config.yaml
arch: "transformer_decoder"
image_size: 16
width: 384
activation: "gelu"
fused_qkv: true
qk_norm: false
lr_schedule: "cosine"
Rows from block 3, named by matrix and row number. Rows with one number belong to one neuron. Each number is 128 + 24 x the weight over the matrix's rms, rounded and kept within 0 to 255. All counts start at 0. Numbers have three digits each.
# fc1: MLP up (model.blocks.3.mlp.fc1.weight, 1536x384), inputs 308-383
# fc2: MLP down (model.blocks.3.mlp.fc2.weight, 384x1536, transposed), outputs 308-383
fc1.254:088158117110132183119077145124125174149135109126107135110108128110112104110141128093130102145153138112153123098132108145121153119179111105132116145116139139116170128164167104091103125129124149107129110113137091163137140104106146
fc1.255:098137071125160103135143154110138127095086153150058134153125170133110150153137109104108129141130176108157153133103133134139153112152128112142148169076112110106133118159141126150174142155106162085118108130126099147128104134097166
fc1.256:129128132082076124096127116078098171126158121127102163135141219159163105128152122129132174187145085116100140100104126121139097103120100150158094164117068167109135109107113154145112114128162159132085165126120136127100132137156089
fc1.257:123140140125134152100115146117152111115098104150094148121100134128174133138122135107092105099112196135121121148112142111115148144092080122141137142124153149180092176118137135134133100115148121149132098107146122149121115092113115
fc1.258:097143123151140149088104140178119124135143133118093102171131180092160109158130152112138121136150113111105129142129098149126105147113109101078135120115132147141111167129162162119133134123148144140107122134098108124099128135140151
fc1.259:120167152138154146154134145120107095121074140153100151147142129110125139126135116128099151098114149174129137119132172151130119079125094152136130120129131159156161129130124134132164182168120137146115150158142122095161120095128094
fc1.260:109121060165142116157147127118082136168112131165150125184124114110164124091152133086101145147104130138141133087151146129112126080155150117167106158090159093122145159150152132138121058122076127154164137122134129095143103152119146
fc1.261:091113077157117135113141118107140101180108127169124111141157076134093168133117145084119131144162134123134120145123110127095148166118097121082113140141173121109123115154155106189115099147137139110097129164176129148114116137097171
fc1.262:144132152095121120151144160140153106124144088119138160130118143145134154145090120107080104095123165122115106155150133126124131161141130121094144136115125147110151139118080104139123119120120123099135129080111150124071141143120143
fc1.263:114115066135128102168141101124083132153146148118112161153087119128165090116130152124130186147091133130165114125188151137107159150113123127120094133141120171099142143125148105103155155125116116103118118091141137143113155119107136
fc1.264:126130120134143131096184143130182123152104145110121091131141105111118134140171170102115101145114128102122157132106140132117147126116137082106106167075120129128146117162133138109120137094119169142145104152127116136107086110122147
fc1.265:113114120160122134183096125107098116075137122138112148091146125088090136162136125119070089083128112148152165115121151165137129130145102120115135125158170127074098092090168089120135100106103157117138175120109147092124119151107143
fc1.266:151166151128119115134132130133122100174137124101096090109141095158127108097113124135155123122190142150137113119081120175160149116146136171110114138100091128119148149153094139143156159147123138103131082141092105119148085125139126
fc1.267:091108096138133095129144161159122126123119110108118131140131102071135118136148102125114141112100184152132109134153117116149145144105159163118122146135104098133104169124133142130158106124117143105146168096127140137105092148138135
fc1.268:139135098131138134108108125119129123129135108143135130170139106133138092124101148113123138086104124131121155173131101141064170148148109140157111131091127136084110123136125105124116118176113118135146124128155139118120094112089135
fc1.269:158153137157103152103111134115115129108106152121137117110093142146149149148143105116104146109117098138133159186105082132128091102134142143097151136140146120142158067159094075169136127147126131147121137136125124167125165173114159
fc1.270:108130123139130137133173133099153122081092112114154143134130114149127111155146142109112084083134193176151124119112097126139125094116137085171105114151114146117149141099094124115132148146140123120109152115151149124140127183087135
fc1.271:103151117149133131099136109135138163109145064130086098089113106119064102143127144092160129117117114130152110112126128139110195112136114087123140075144094128101113148164131109118142121103139185131140095106113150117152118149126138
fc1.272:125134145102110130148118130124124142130133145152110139161150127170132160156116115130106095166148135111155120139129110138126098094090123130169129125142106149101146157113107129110089153134112139134141094104112110132110160111134120
fc1.273:139147126145126097156151159131131097155132156162147139135105150123150090129076156119125135120087154085142099082122132161110092092189126130151143108140123118095136155094135127143131138097132111106096114093145102088118157135116133
fc1.274:125120099143143153110166125117104097142101108066123152082131164172105074088147185143132130124120166126130122130141130133092146152092159137093145123134079116122138105127133123148148100107113132122150150133133108111137121123159158
fc1.275:132143154140124162138066167163077149133134137166130087115124113154156123098134182095086165131149114092128097132139114111149080109158175136142135151130140188127138162174148123138115148152125131086093127124133122138117119111130127
fc1.276:155145192119146111131111130115139137130192142098140140133146173130143159138141098124104113145153143120108125121102100150114122105116119129144173117159161141105136136086122072147099085136135169103166156108109144067126132135142167
fc1.277:096118135119104132132145178152141137194104123103109112119160078117161103077146120126172098149154114112081129097110115100142098128129084137133101124090118095134164132145124118149124148138086149111126072129103134114144134136131153
fc1.278:132121099136111114159142150126113073096132121111142126173081109135177151128136176117126120102117110128127087123137161107133111093119125131134128118120187148143110141116130109156137143110114131136103086086149149151084109109135161
fc1.279:122183113142106168151148105129121074140115090133108106109124107124090098123128127096147109081137145132112141129124099157123126136104120097117099103160100141124139115087166159133181122096143145098134128104140151095173099143085124
fc1.280:127138131150135071127118116069180140161131101143132129154126127122121153118117131137163119144162147088141130156102099148138141119103125114142136113164156110144176113132116129111109146168112145179099103132127092121111089119085108
fc1.281:149124091120134112137136139109148136132149191114125126117129110136088098102130146116138151135100149143159148165128124153108157089114116093145115139134120143142142156139082173144148137095135105173133133103138113106120158127143136
fc1.282:110132115070109130124129139132132089105154136090131101162119119073132162134080108100100117131130128102162120128137098139124126157126131108151120130108126148149108141143080117131175126110130116123126132162170183146154110144123118
fc1.283:097133109147106145122117148140095110126122141153106161157111132107126141119089126150134144117108140130115107136106104144159130131121165101120124111144161109115150165174134129125126123138085118095088099115148159079124132072133131
fc1.284:100150137134122150079103145105126118097121108139118138127110142133148109113125120130122141176128149159133119140172117096121167127152124158138128139095143101142118151137115096125126182158158141140135115136143131134101137148157124
fc1.285:140147125118180132162133098131163102109155108117169116100099133152101110090113109141157096116125107096144120079117130090141133131169168104131109157154150144146103151116122097162147103149161145137086144131093110144082164173140135
fc1.286:133132132121113180146081107137113105091131106157084125128134156115111178147124134104128141106168095124168153135131114098116127100129118092124119118114158132091146114130165120137154138138096116172146129141105116126131128121145115
fc1.287:084144140122132162124082108175174120098132147116166148137143170207092128115091147154177120113159153140139147130145115133147112144137124115141124138105179130135122124150157102095116123114145088141114098125181135146130148139111124
fc1.288:135128086191135106152126100110075123105132129087124137150100124139093109171143133115109133130090138115105124148067144117124163095148122055139152131117096146120128067086151105132172124113149115131149067140121110092133090134125134
fc1.289:124125075125107184151152154110148128127131160106106148136145085104113110139122122097072076123143163140098149113239136148141124123109140145118114173160160140101077151092174087113090108085134155129118132114149150133108111118141110
fc1.290:121082107155096143119140127161120151134167123135132117103116155118054093100108098142141120123122121112131080110144105110122142106166127118137070140149092105147183138113150153104121085118147115174148189103140145141127129097106138
fc1.291:141160095131075168164101131094105124107122136107131118096139161161136139133180133109166153108145147087156111087139120175096122135068093060086105084151130124175153113119109122106129122077142145119117151111138146115123158099126122
fc1.292:159136142119155123121115126146168072133152112143105117183144103127078159148137152115112090151134106107107129122135120092127197131118123129123124169160122110137133130069105106136171132146097114151117150133123085115109088119064102
fc1.293:104142118094152158106121123138122136136114127099174129162110149154148119147103130121119149126133147119140121115141149124124120121075130122155145124129131111101141098125144174088137066149130154107111139130143104132114129159146094
fc2.254:154123158115124103103150079125142115099143141135137105129089125128131112123098127182079162126137161130136108156158084109124124119122140174121134102121132148137127097137138142122135171132122157090134139144090133169152100163126132
fc2.255:134086176169141150125081077151124129160123126169172095151071146104147102150145075185102146071145130142122093091154123102145156112113112169169130149129102136137096116118125154073084098141141103092105140093137135105146149106170099
fc2.256:111168156109154104153090102152124133128124113120135075106096084111156105059150132088153109109090088125165141139144152093115132161136127155138110108137166109169137120137158108160145169166122139135191157135151119109142152084163103
fc2.257:159103133106141142146092142177124133116121084112102147156138141161173096115134103154126160147073121119101125092150093130156116092131153151132137122162167115096117139128111108106104145090125089156146138148126116146187125139140136
fc2.258:130162148138125136095141145161112159131145125125131089124117119112146127095139125163175092147121126133151127147115114120164158114148174143120147156169110158154127097172108126101149117148146144149106132125130145077154096116098113
fc2.259:118136124144111114145129143144152126117176108134115131144133153137125116134112142109117158158105122133105119162125156130121123143137145119117143111153141082120122148133108143136153155114105162128082149124115142152133114128136090
fc2.260:105116161128087141107118127109140154108167142122151124101122131106137118148166133140135139142151153111086115152137104108150141130111116140090143148130083163107094126102107171082139138144121141137127118131143130128102140117124154
fc2.261:110132162111139158142155117092158136123129116118115124149097131117086121147096124143161090103152143114141086114143150124096065133169123167073169124101113109152157148115107131093154173164113105128145167175079127139117117100127086
fc2.262:153116120175137120104149131133118113084104120129129129136158156125092116159141154123100129168132139094138108130149158115103159095135100144141098153131135130094108114170134133115140172164121176099099113130119158141085129122122118
fc2.263:113161170146151134100145138166133107146094114134135112139168135120152126123130110117112075149129127137145112146095117094140154120130133120142136152137134133131048141132096149131166167124099091089160155182127133147131121131119157
fc2.264:103155123085179157115150125119101133137120118156097111095128148140144116110117142147170173131127142142102110104101150148128098159118132146102156127135126161100115143122126128128200160129123122147113140125129098123157120126169128
fc2.265:097127156126125129136144144114131107110146140105105148139116125156118119056114158146129163150137113113088137127058149123165113154168103145107072161117121083143131146161136115154134114120111175118145125134128132125090101107180150
fc2.266:103144107119124122124153162156157106155112131154102124155108107165061119113144111118090090103115129124128142126129162128098110160139143135112112176120205090118123156126187112112090094133104141120103168107158165125091107135113152
fc2.267:122170138151190117121155101166134115099141110125151109162094140129135148137123121147150105135108127094140151142095142144138072097120128094107158103114144122121123148136127151106101117138125072163119108126121136130138155115114114
fc2.268:176130077175097084139176115135128120126109121139180184120093116132161096123098154146117172106083117103111159104072094130102127127135096122115057139127147140108138141082134130163067127136127152115093141089155094102123116112106142
fc2.269:124121121126113119151144109110119111133087172150135139137095133147125076093141160116124165170125133115162103170113138107195128110172099141110171125156185122125125142090132179107077116157133102133095118144088135119117217121122082
fc2.270:149156151135151137153079115113107103116148105141122107138108144106130124081142119128163109112140097138145137129125161148163138137154115155160141096125113090146111108091125107136131098107132165133137080134095129120133152114157097
fc2.271:128099112069135114147102150126152135114128112154110135142143141122139149126116139151096157124148085131164170106092179157103093109097116134143103138125148117138108102127153130109134135066092115126141105101114107132145152087157140
fc2.272:146151177126130105137112095157129125140119130104123159139171111096140127123123127138132134161135118116134188138145126170162133116150128147119169137160155124159124135147129124153142175080141122139163096172125142137105141124085110
fc2.273:161087120112120159089125143113144099139150057111096096096110098090098097143163097100117082148146103115133152148159141101066137116133149145146120147150147127131144124119128155118114117118104108116125117116103126107142121152148133
fc2.274:131134159103114161110133089142126095101147102145110133133119129134092098110146106122155105129169129102155164137131129144106117118141089164098142148126131125109129117161148116112108146117109156153177103186088127147165134121128134
fc2.275:113092122138094138112127073094134124102126165113148152121155100144140139159143116169118102102091147117105073183154106102148118152177088162085132095121098145115136153114120144115146134105102137119170166160096161147182139108105162
fc2.276:132146188124143123110178191200141103110154139121148072152156163114134152160113163152136137170090136131113094108155138122114138134169156086118179098135120154129141189165137121146149124119129158165164133096118104126113161078155143
fc2.277:151113147106149102158111118149131113111142124120118125137132121141118116082102119131134081113117133114129139124154119121134140122109146092143098123177123118148122157115128143150155122145177139142109165133136104154094142139123126
fc2.278:106123141149137131088158110121119143111173124100116143148167140149152130158125095116107119114133145135137132127145111116114134112079159137152109102113134122163125079141169099150132118120118108110162140167096097107149139138143131
fc2.279:111052146169079178114102125141142135116139121148102158116144131111106119182107098137110113125111121109122106114115145117140082145118097151152191144175106125155135128176121152139151100167121115121107094149115151154133126171179157
fc2.280:125107089114094140112108138126076120083125127087098063128151144094144139113166120142134153093156111141116154152140139148123141128136150141101151130151103095111090120150128120122144135116122135137103134117129143110122117141160145
fc2.281:157077175114077110059096113173080174114091121148131135160109165162199134110117159132147114116131128130134139100119137098118133161154139116129144111129107145120123138151165103115181140123154122143120108182119129092120151126126155
fc2.282:157129106160144141095158135114091163111135114131132112130107118097138106121133135205117095095144137092087096129115126137131169111089144168110152139137138155137135109093147094151118087095147124136111153127119106135123125140121109
fc2.283:109126164078109096105147105148136116119145172157114121087130072137118149153097141081125099152110084072123111062157154067065101111139131161080105123134183111170073152128083130145133140142097146138119152179086118110152144118130138
fc2.284:180150133138140144130145130107125175105136145113175141120130144122098170101124132150075140135126082084128129098146123129139099129123119122130141116120110108117102097129156137126145080141138103095107131127135124100110116101143115
fc2.285:175186142150083135140156128140097134141097126113106137137150123100103130115176183107103098130134091150133139092098157143134108119133097154099132103107117119103122113147147120138131127136111174158116145137131140134105097140101104
fc2.286:108119125150156131131157093134112110175150167107132120142068093158149124124115121140120102135066147134134112134109118114105148172145158140119133105104099132148090160134171123173150110095130134126095121158112135133129091173116140
fc2.287:123134131194155096110103148124112112116175021118126086113128142131139124120134128154139143126118163141117141146171094106099134103122108130118098148105121172140163131128105121111137194139138132120147136133140106105133119119158102
fc2.288:106119154112112068148096117134109097141153106162084133124141129147151121117122140151131116136125118153160073112096132127165136125114102170105195137150145129161083084145100120139106116177100147141116116144115119136157152120147081
fc2.289:098109148147165151112124132149142127101140090128114074153101150129152129131110136099110158159138147088122121130117116110136116136165157149133137166130135109153137155164163117064147119129158117105123175133117094145130103157109081
fc2.290:142098157126144149148095118144124155142122130131091142147115141109138128131152101128117143097153124073127173118142151127111112169141103095091125153099104207101107137116152114126117120115118136134103114099111119136145131148153122
fc2.291:144110134163087127108133140143158103129127150148111102148190129118087109126103118113154104110090116125074096105111166131138098131089099150130135137088164134145121155114128086161116123133120131104163118158154162144097122135148150
fc2.292:113142104151105112161119152112131138151120111116113130090144113104106120073115141141120149089121124126099103101150153139159157128137165117119113094114146110099134160127145153121102134131127140133127104087124160112150109125170138
fc2.293:130121094155116097138130136115108092162135115132099130103145127099134098120126143148131108099114109123106134098145127139152146107141154081169096130098126162153119177131127123134161147154092128149172119120131144149116120128124141