{"arch": "transformer_decoder", "model": "autoregressive pixel model", "dataset": "aerial photos of the United States (SatlasPretrain)", "train_examples": 50862, "image_size": 16, "horizontal_flip": true, "levels_per_channel": 4, "vocab_size": 65, "width": 384, "layers": 6, "norm": "rmsnorm", "norm_position": "pre", "hidden_act": "gelu", "mlp_ratio": 4, "head_dim": 64, "fused_qkv": true, "bias": "all", "qk_norm": false, "parallel_block": false, "inner_norm": false, "positions": "learned", "tie_word_embeddings": true, "init": "trunc_normal_002", "residual_init": "none", "optimizer": "soap", "beta2": 0.95, "learning_rate": 0.0012, "beta1": 0.95, "shampoo_beta": 0.95, "eps": 1e-08, "precondition_frequency": 10, "max_precond_dim": 512, "one_sided": false, "adamw_lr_other_params": 0.00075, "max_steps": 14300, "batch_size": 64, "epochs": 18.0, "lr_schedule": "cosine", "final_lr_fraction": 0.01, "warmup_steps": 1430, "weight_decay": 0.3, "adamw_weight_decay_other_params": 0.05}
Rows from block 2, named by matrix and row number. Rows with one number belong to one neuron. Each number is 500 + 50 x the weight over its row's rms, rounded and kept within 0 to 999. All counts start at 0. Numbers have three digits each. After the name is the row's rms in percent of the matrix's.
# fc1: MLP up (model.blocks.2.mlp.fc1.weight, 1536x384), inputs 256-383
# fc2: MLP down (model.blocks.2.mlp.fc2.weight, 384x1536, transposed), outputs 256-383
fc1.1257 101:549480510472409472560456599533563582509488615517484482482512498508464538524513464511503436482493523471447557514457470488549383438444439544530487508539471487473471538587560473465564526486426517564483431468568492552509456401548409539499595565428458538557454519478434384425469400510512491473423478494576495409452545507513432517534413409358489512530453485485380542553489525479428536452593
fc2.1257 104:513541433458474429547596621527452423482482365476490416504522478608588545525488426523495589497490554399567516492506498531460427486439455544473546605563456542525549503459465483446501597442509463497451611526448475484525443572528587431537504501552487529425517482554517393488540559483475500492502643569544536557498584416500439448423442461512489532456491573485498501507513594524424520485467
fc1.1258 098:498477519479489538445478515474644434570592445501449523538476471403567536487502575487360486510497456476429472567449507496480402503538481497459507373403453468520615421532520402482485532505457412477578412585384577540553610530461419500508459527563493499495569426539514481499406429481434529440547524495547494536429523428507490438523435487497515501527539490524562476487516490511495551523476
fc2.1258 116:540476500402481634559532406510493558515500489431588484506495502481466455460505545508511648374485562467525484462450462488611469637476454493462419596464509408535420509584467523524534498462565552509457499581498518515476573504519558501427450537458445527502477563485427389497476485588446468575538515483506465464527545508506531519545509546497490554552480560485549505474405523499460594445383
fc1.1259 099:464410512546524418439451437499443563483533517480558523565485488470502548517442481466587444369448423511461468462518490496512480454444598501524488387484453514600515502523610545539497512472590560523425594548501540486570517454542550464506434457526505436518442440537391490454506532457502429460473507489535510537462572513555505482595528435464464465480491434422472576416496519466481491458488
fc2.1259 113:468507545497653433572514502455480567492542499502555491495511455451431520482509435422537477471505496411424516499433553437567489471470467474508603572546511531488519549447556509476511482521461427498424545559566489462478432538401575531458468482537486408480433566459506477451523438515499599477483534550512476589443547496403506450519511547539494536351486472492405471526625562531561495521422
fc1.1260 093:536567472494488554404562465520492492476494497490528540491473446449510478505494467598444504546544541423578474487560468477407596442490521504492514557538500565507503550544491630427625430506513520487510530533570491520451536566546479513553579507518497485508514603474509452445621484550490493501398468540556561459452377517466495445399534373501468499422628556463543492485447519515450518425519
fc2.1260 092:450499481482455504557479508567477612497451462404478531444507519589541398508535556489554508496514458519483407492526551529488496485570509535482471491435406358409502484579460454477436544628572470533524428457368568481511450472421424591470462431450494510513471459483409500563524545438544500590531504489440490505540499457450455523551488572444547438483480548548551623449595518528542550584528
fc1.1261 097:483456483517549566501470498515504475485492558444423405506523462519480537523423492493463494385490518529481498468507456483474608487497485553509531497446498588580477560517556508541513523478464575486419517466466428423415641480531527507506506488520566493554561445481521555519439458474538496453525450446565399560474454459396480404487604539491521477489564509440568478549571513520479367404509
fc2.1261 116:542541596506482492594441480536394546520575483406453550560416512441463486431456623565415510542518478553490565586513433512558565563491450496532478515481519477452440541506405431495557503489434534420457536477504436516558445474550420535484490394529446439404527549547606521576503583462489459476412460473481556481414530512565509509428405544503464440480468387523551448496489478442530540483448
fc1.1262 100:496518440585451508474481537463427465625444524417497450525586476530513477453553483494471475532449500501532494480505444503427486481516509505527565468589559460504480553518448505482496528454503493426571466466575589526530481440553484503462526457487423477466529466481447507494424606454512550477502517470484468406427489448502512460466551460591451506429489496517515500487434523565401560550529
fc2.1262 091:395399472527543508458496440493472545413460569540540432520479549464482481471458448509576507497517453511445526485574556521524565540479457519530511490421398468483452467472470419471549597576593498537486518414433515595398480494442567477425488580530562520537450482548491501499479412474560510515523465535441517585494427483423508457469533447450458469608540429407547532557534447482456550570445
fc1.1263 099:551514479453504462426442435481421451489495550491458463464491527471503630513554564460518473464550504500522493455474521491494568569483494524498419513465454512467500433464498522506507582540480482556510469522530395381542571467537431571472508578480492473511457545420512510468534673504509524431483493576538432582493451439511592475504495410447544462495558516550557487535515573532471508498477
fc2.1263 106:510453438529515528503579499496514553481580515565481574437467477429423549577604525460498575422445436540485521513455471491439493417561439566494472497571541539497473591494514484566463567485541398464564536431514550485497476568457428442541587532598483455591493484392621513490411466509504517544523538525504485447489533362443552410517460595422496434417467555472486529506517417598606449454527
fc1.1264 093:518602541505525461494580466325502448514485473485445481504518505461502460515536506410471524417515538527379510473487444440455541551447507470485517509447572553507527386566437523513502512580465502519573596538544444498518506489405546420629521434575503471493435496431474534487484459470481448484475438425525451516510481466407524407463460530507495440441515549493377496578555468438610517519608
fc2.1264 085:440530496482537493431644489653556459471521434530502545359518401486543430465488611490453440464551525535581507477469511477508477468441521516485509487564494484515487388470520545428449496436532535480486559428468462484453547541560457434510437511523474522436490473529560617546431514524506531506490479490491495469564524406510440395538524477508563450487463530523537492527537562537469558516582
fc1.1265 108:493534522461511438443514517449511523437498574506475442563489460370481449481445524453523531421478513470466487502482503543455470503517548448554510533556534447503551446473438468475471524483437511425584481395495600457592468462577524546472522517518569503452521505447509588508512524532502422443460500608457473521512561400490541481470482563365531527547478391625551474495468502503519488484480
fc2.1265 115:503471452433551488546475549513479544551495490453527504448452530495431496485514453419484616474529520556627460505420499490520649567449505437458520434425462555499441540463530507434617523526533537510443467494503546485558554524489481518574549507497570490509557541531443528625437446508449483516499452565516460549465529570526381551569507454569502500411532427492587478511546455479455485491564
fc1.1266 096:509554477550447500471525489498526443476544565466473455571498484497563475487458574454437422522534498585449411493493586470495427531483516553556547485542495549454437472520402552579475487535512439523483506470462446546396483475566535475493548508489564500450509547492506515419552522458575507488544526482444403486423393508410553427516519549466490413431493505500501432446487522510517425524577
fc2.1266 100:593515519523519474554431556542531513461529464581398518507443459512520519578507502517540539426422515512414512498406517495436556477500399453513539498504561399502497450469490506489415334517490485454454451554488591508524567440547535509498495430502478553539496456540521582393496448464524513455435494515535608465601527533499479405437544507546475561527560490500464450570548477443479577513476
fc1.1267 100:467494439438546570484527453450503427455423565477544507561478539448474492481432451456503460506562539460558403565500580466420519572442516476537526557485460550408485532560449509480432490549455512481427532525481507494452554546545490559616477471543564480434443533485526487482432507421475535500374546494547490541545514523496510571437550448504469459520610540490560635464437506492459454403463
fc2.1267 100:522397548546488464476518527491485540429526477445493497456582447509467555604484457646508521516506469482525471450488524450489502443479489570442494477521444404513482484539527562519515585527519442600541469585515410566500485549453464501438484464452550631489499488527497520536471373502523428554598513433560579561531487434424452526579526460578494494478410537528464538470506495480498462464550
fc1.1268 100:553430489515476500533527540399419468536439571451518531397538525518513520565433511456515563469424527535507504426558517507564579544499558455489483526426528571522502542495627493509518514527470511559537573509547501452490531497484521522445538554422517617607542424472569531565488456517596554512462456389546524397484536544503513427473447532427490516502484561567427390445443597545543484429509
fc2.1268 106:404539544451407418476400464534594517520491471526517381513461534552609436443598458490429445513529470492468497493467578552491517559531501562472548541519572545496504472532465475557476533446517475446470454511525491455507487570580468553483552500454519438527542536491472494492537562451474486497515499525506517529582452524598534520510529538532592509556442464470545484558551444500340533504467
fc1.1269 101:520489484522503537434482440556560438493568437497474552522557435498492537532534444423466448479447536484418631503520492537523455482451585470513474459586513508572519480521529535542541544480516525509447498547493514456514510472512573583485520494487605407488487418538475519422515464506497537414532465505437441514515477532489569428501522512556495501499516447482468525455491592475489470514497
fc2.1269 102:562434559576560533565503538490465525465493479526590461473613508538586503473620453496552567548470507398531424516466568488547526490500555561534510486598501480446378510443497494488519527526433535460520502513514432527460539505451496547456446492530452463523577545425477554519452558447591470475507603595604534539503529494450531523514430494550562454459507478490526480437429567579571565493533
fc1.1270 098:480577463496551528442549568539531498565393536512545499563490627575575486428434547493522476521515552516560401425574512502509452567575443496575454522580557566442453456444490578485513462481429550523470511456556455529512432443481479461471613475443438476525589446543403467552432472557600573437487505576459466454399558501529575418464460433498525478507434503412502397478554528443462554510467
fc2.1270 101:545542538513495520483451433517446555535532529460544551525423469511530396526620457517446545413443481484474513531405501434530499546570483459478493524490444497496517530517407585395580411497580500475544489545453411567581585432500459550464422464550516482486537524519479568475527559514583518536490549468536502434572490467470595475428486534495480575444444515533488450463556522472514492517409
fc1.1271 102:489512463548519536500453523523475451502537504476422431445447591583479477430467461629476528474520435499470462525549528564537533541532451489543598475551593463454625548468654564417414490474497545396522465505519525537496502599479506581500493471608481497573488462507491549593422512449544574505469554417546416415530535522522480532473468462618509449487514598566473475524490537450492588457580
fc2.1271 097:509493459501440577459552450481506505597526546409476558523427465525540551499592432427552512549451533474508562430525519467434443573549415439569471447534499432448376465452494537483504490453451499572463467546562520470526533453546447457509412559469450549476510446497483499472488544473547469531488505414558567441545563478564508504494464517574559534563510470527592566480534519539503573476481
fc1.1272 100:490423532507527575500536583454485488432448438522584555561464511592463582424351506405524486471485507541549534464405558521445515515540428574482509488507523483425454441480535461497542587533559436545380485519457557453580475482515491541528467484471498408434489467499482573443408520566505511469479571488492505486378495568540532481538445563497540470501509485444485510482483474443472497570400
fc2.1272 097:507433490604567418533483470534557493491552520479500545541551506539500531473513422519455581465401454514550502416573468511491640499441459543582497466493486474474481550529554563463569595501472580524485479455476507435487538520563447566507511553497501563507454537461577489433507535487512497515516438527537419468516540497436392537476498552581466548480496459529528498561409504572527537564542
fc1.1273 093:574564428508497362454515512452479512553486480463574364571436483487432484602422520474529505438501453500521422511449473472551546559577518443494541543495502476503489500532566520522457491513527495593567483539494525460507441523465502461488472486452478504368466482431446541595443537386466494442514416468517584500510468544533452469565492539533609537537506461585513495568429539576456541394537
fc2.1273 084:393483525550461465443480495551492415477564541496495531476472469578580543505554420433578425466501604555522537516568459541408574521531454529471528430505506521455553498387538477415509512557503603456564480474501474456489489584632520410506566604481469441533493481479540466511405449529525458505431495502487483511526572502467474550534542482546485430514523588519448460459466399436571552567463
fc1.1274 094:454431459471537445495531462409543511462539498424448568596573590499404495579549451370502544460501500443480564496492427518419432525447510476487542578514505521537490444562482436543545440504547549504519508437521444436497486526546503405499473525551593632445522522524500516535441423553507528464493509529483465459452493535472446576486474567493493511553484444434440437518511524407515527512521
fc2.1274 082:521486541445463477448553419530483459466554527508512453451463580519484543430534497494468539409516546558535444449494429458435426427560410488498510491469543482412561473538543503557426493588537426464428529501517566488471458595514524512466445474531427513509506531476557494559498456548486464496597460506439476553463508525525517470529601547530342461501575606456535535556516498522464565390514
fc1.1275 101:513548484520568552460481540461464448494549556500556555497507538490532423507562482512568436434479537489478538515441556438476505549391498475579447523445586487380547449495464501473511506495491505447552567538417367531513480522568521534537544442568563437446516592462488522465493470476534522500521488490432461583483411602456517431418511516435560537480459515449385563609478529493437440478469
fc2.1275 106:367497482535529551380439529447589501543484532514482475508451430486464479561516530493475560497540459460465468419474453586475488595537473535478493514561452505504486515435471480469527512492498439619414494536399615491526573485495620478558421569479505526430457489540533537538602544481435460486488483515561534554499517426568465484470571489560503537482450457525483590513470578544498469551493
fc1.1276 099:483501457551476551539420418477465565544477513566455516447492637496523469472465616507525451504565518602548420512516420483514562412535452428544536476450459549484531474569530489501447463465501529431539490543537478570490427520477473571459463521561555405497467464440530560569484584556543567451563550493563525517445385445588518512506499516399495526425435567541578473480464516531457519488531
fc2.1276 098:583487490464508454544524562441586371557492440517493485509552489515459575537524566486451442444502474432500538434546547525516377500590593501509407446558502411471596484438537530546431499554453492487503503503510539482427467518499459538573493475434519512505524478490517415438587452553548474624478444454521387472493449455471507607541472436535509456541513551522483573592407564518532432448548
fc1.1277 085:530467494515575494579511507547422554490500540470514545523448511590520488568501523523519452463470548536579479474469544554466644498453545560551608642548519495576462494503498629513386563541505666457508434445498579479530476456508410495554507442619498479418448525656521559446603496553533526457524540508497515499460567532488509514511481525473476618472545502501500468501608446505475591435528
fc2.1277 087:541483499483455435512514479507556513521578544576514495498512490412572560471513398497397404510466506493448487539550593588514478396543558426425420562497474360522577439444482469506529422436448487537481527512459470430614429512520570532519416386480472503545472464526481453476528480602578499452505477499558533473525549511581449464448539485449583521456488566536501473398516581545506443427504
fc1.1278 103:499453491495550529383487485388492442441462416475481530619495520502434449448451561404490443534448485578527519486500535547430443544454542441495567447555562521540453488520589465550485481492488570528547543547525495449564496370474414465504491474575548521516563556533447489487498510475533510519446442559513454494446460513423498435455489502401521483484554450521460405499563481481521524486522
fc2.1278 100:474584455541512536431516498471463417578504464400566516550432479604487528456474497488518581527451413552438489457579504399503405572563530464436453438467443479546594489439492533453505491535580457495447472387483482422467534478488421444484529523547495442483475522493503425532618534476550448456457440556591436459475516451519543451499418476480544481409457462528445566507439555491501580497508
fc1.1279 107:475480531507524500407498449499503492483494575502474550451434526478565518459526501588560526497505528510470606558462434516649485470558473406573491450476520461474466481602444531549480513493519563480461436547490575529407506535449405559598503591492502505443566559471451505575442404632433434522518583564416391583559550450440497505449484445499501420505493505509491518521584516516420494474509
fc2.1279 106:488499486511555553471478450555486452511560493539457532431599430602501437566517551496475469544466505510428579546574453505455545478516427413440539506491517547468457446443487556478394580519448462459438485496556495353494534505526451484534543565473372461508573457523468529557567490536430560573456492533527491457494418513491462441480495585482515578588485513523529479509534483561509488611460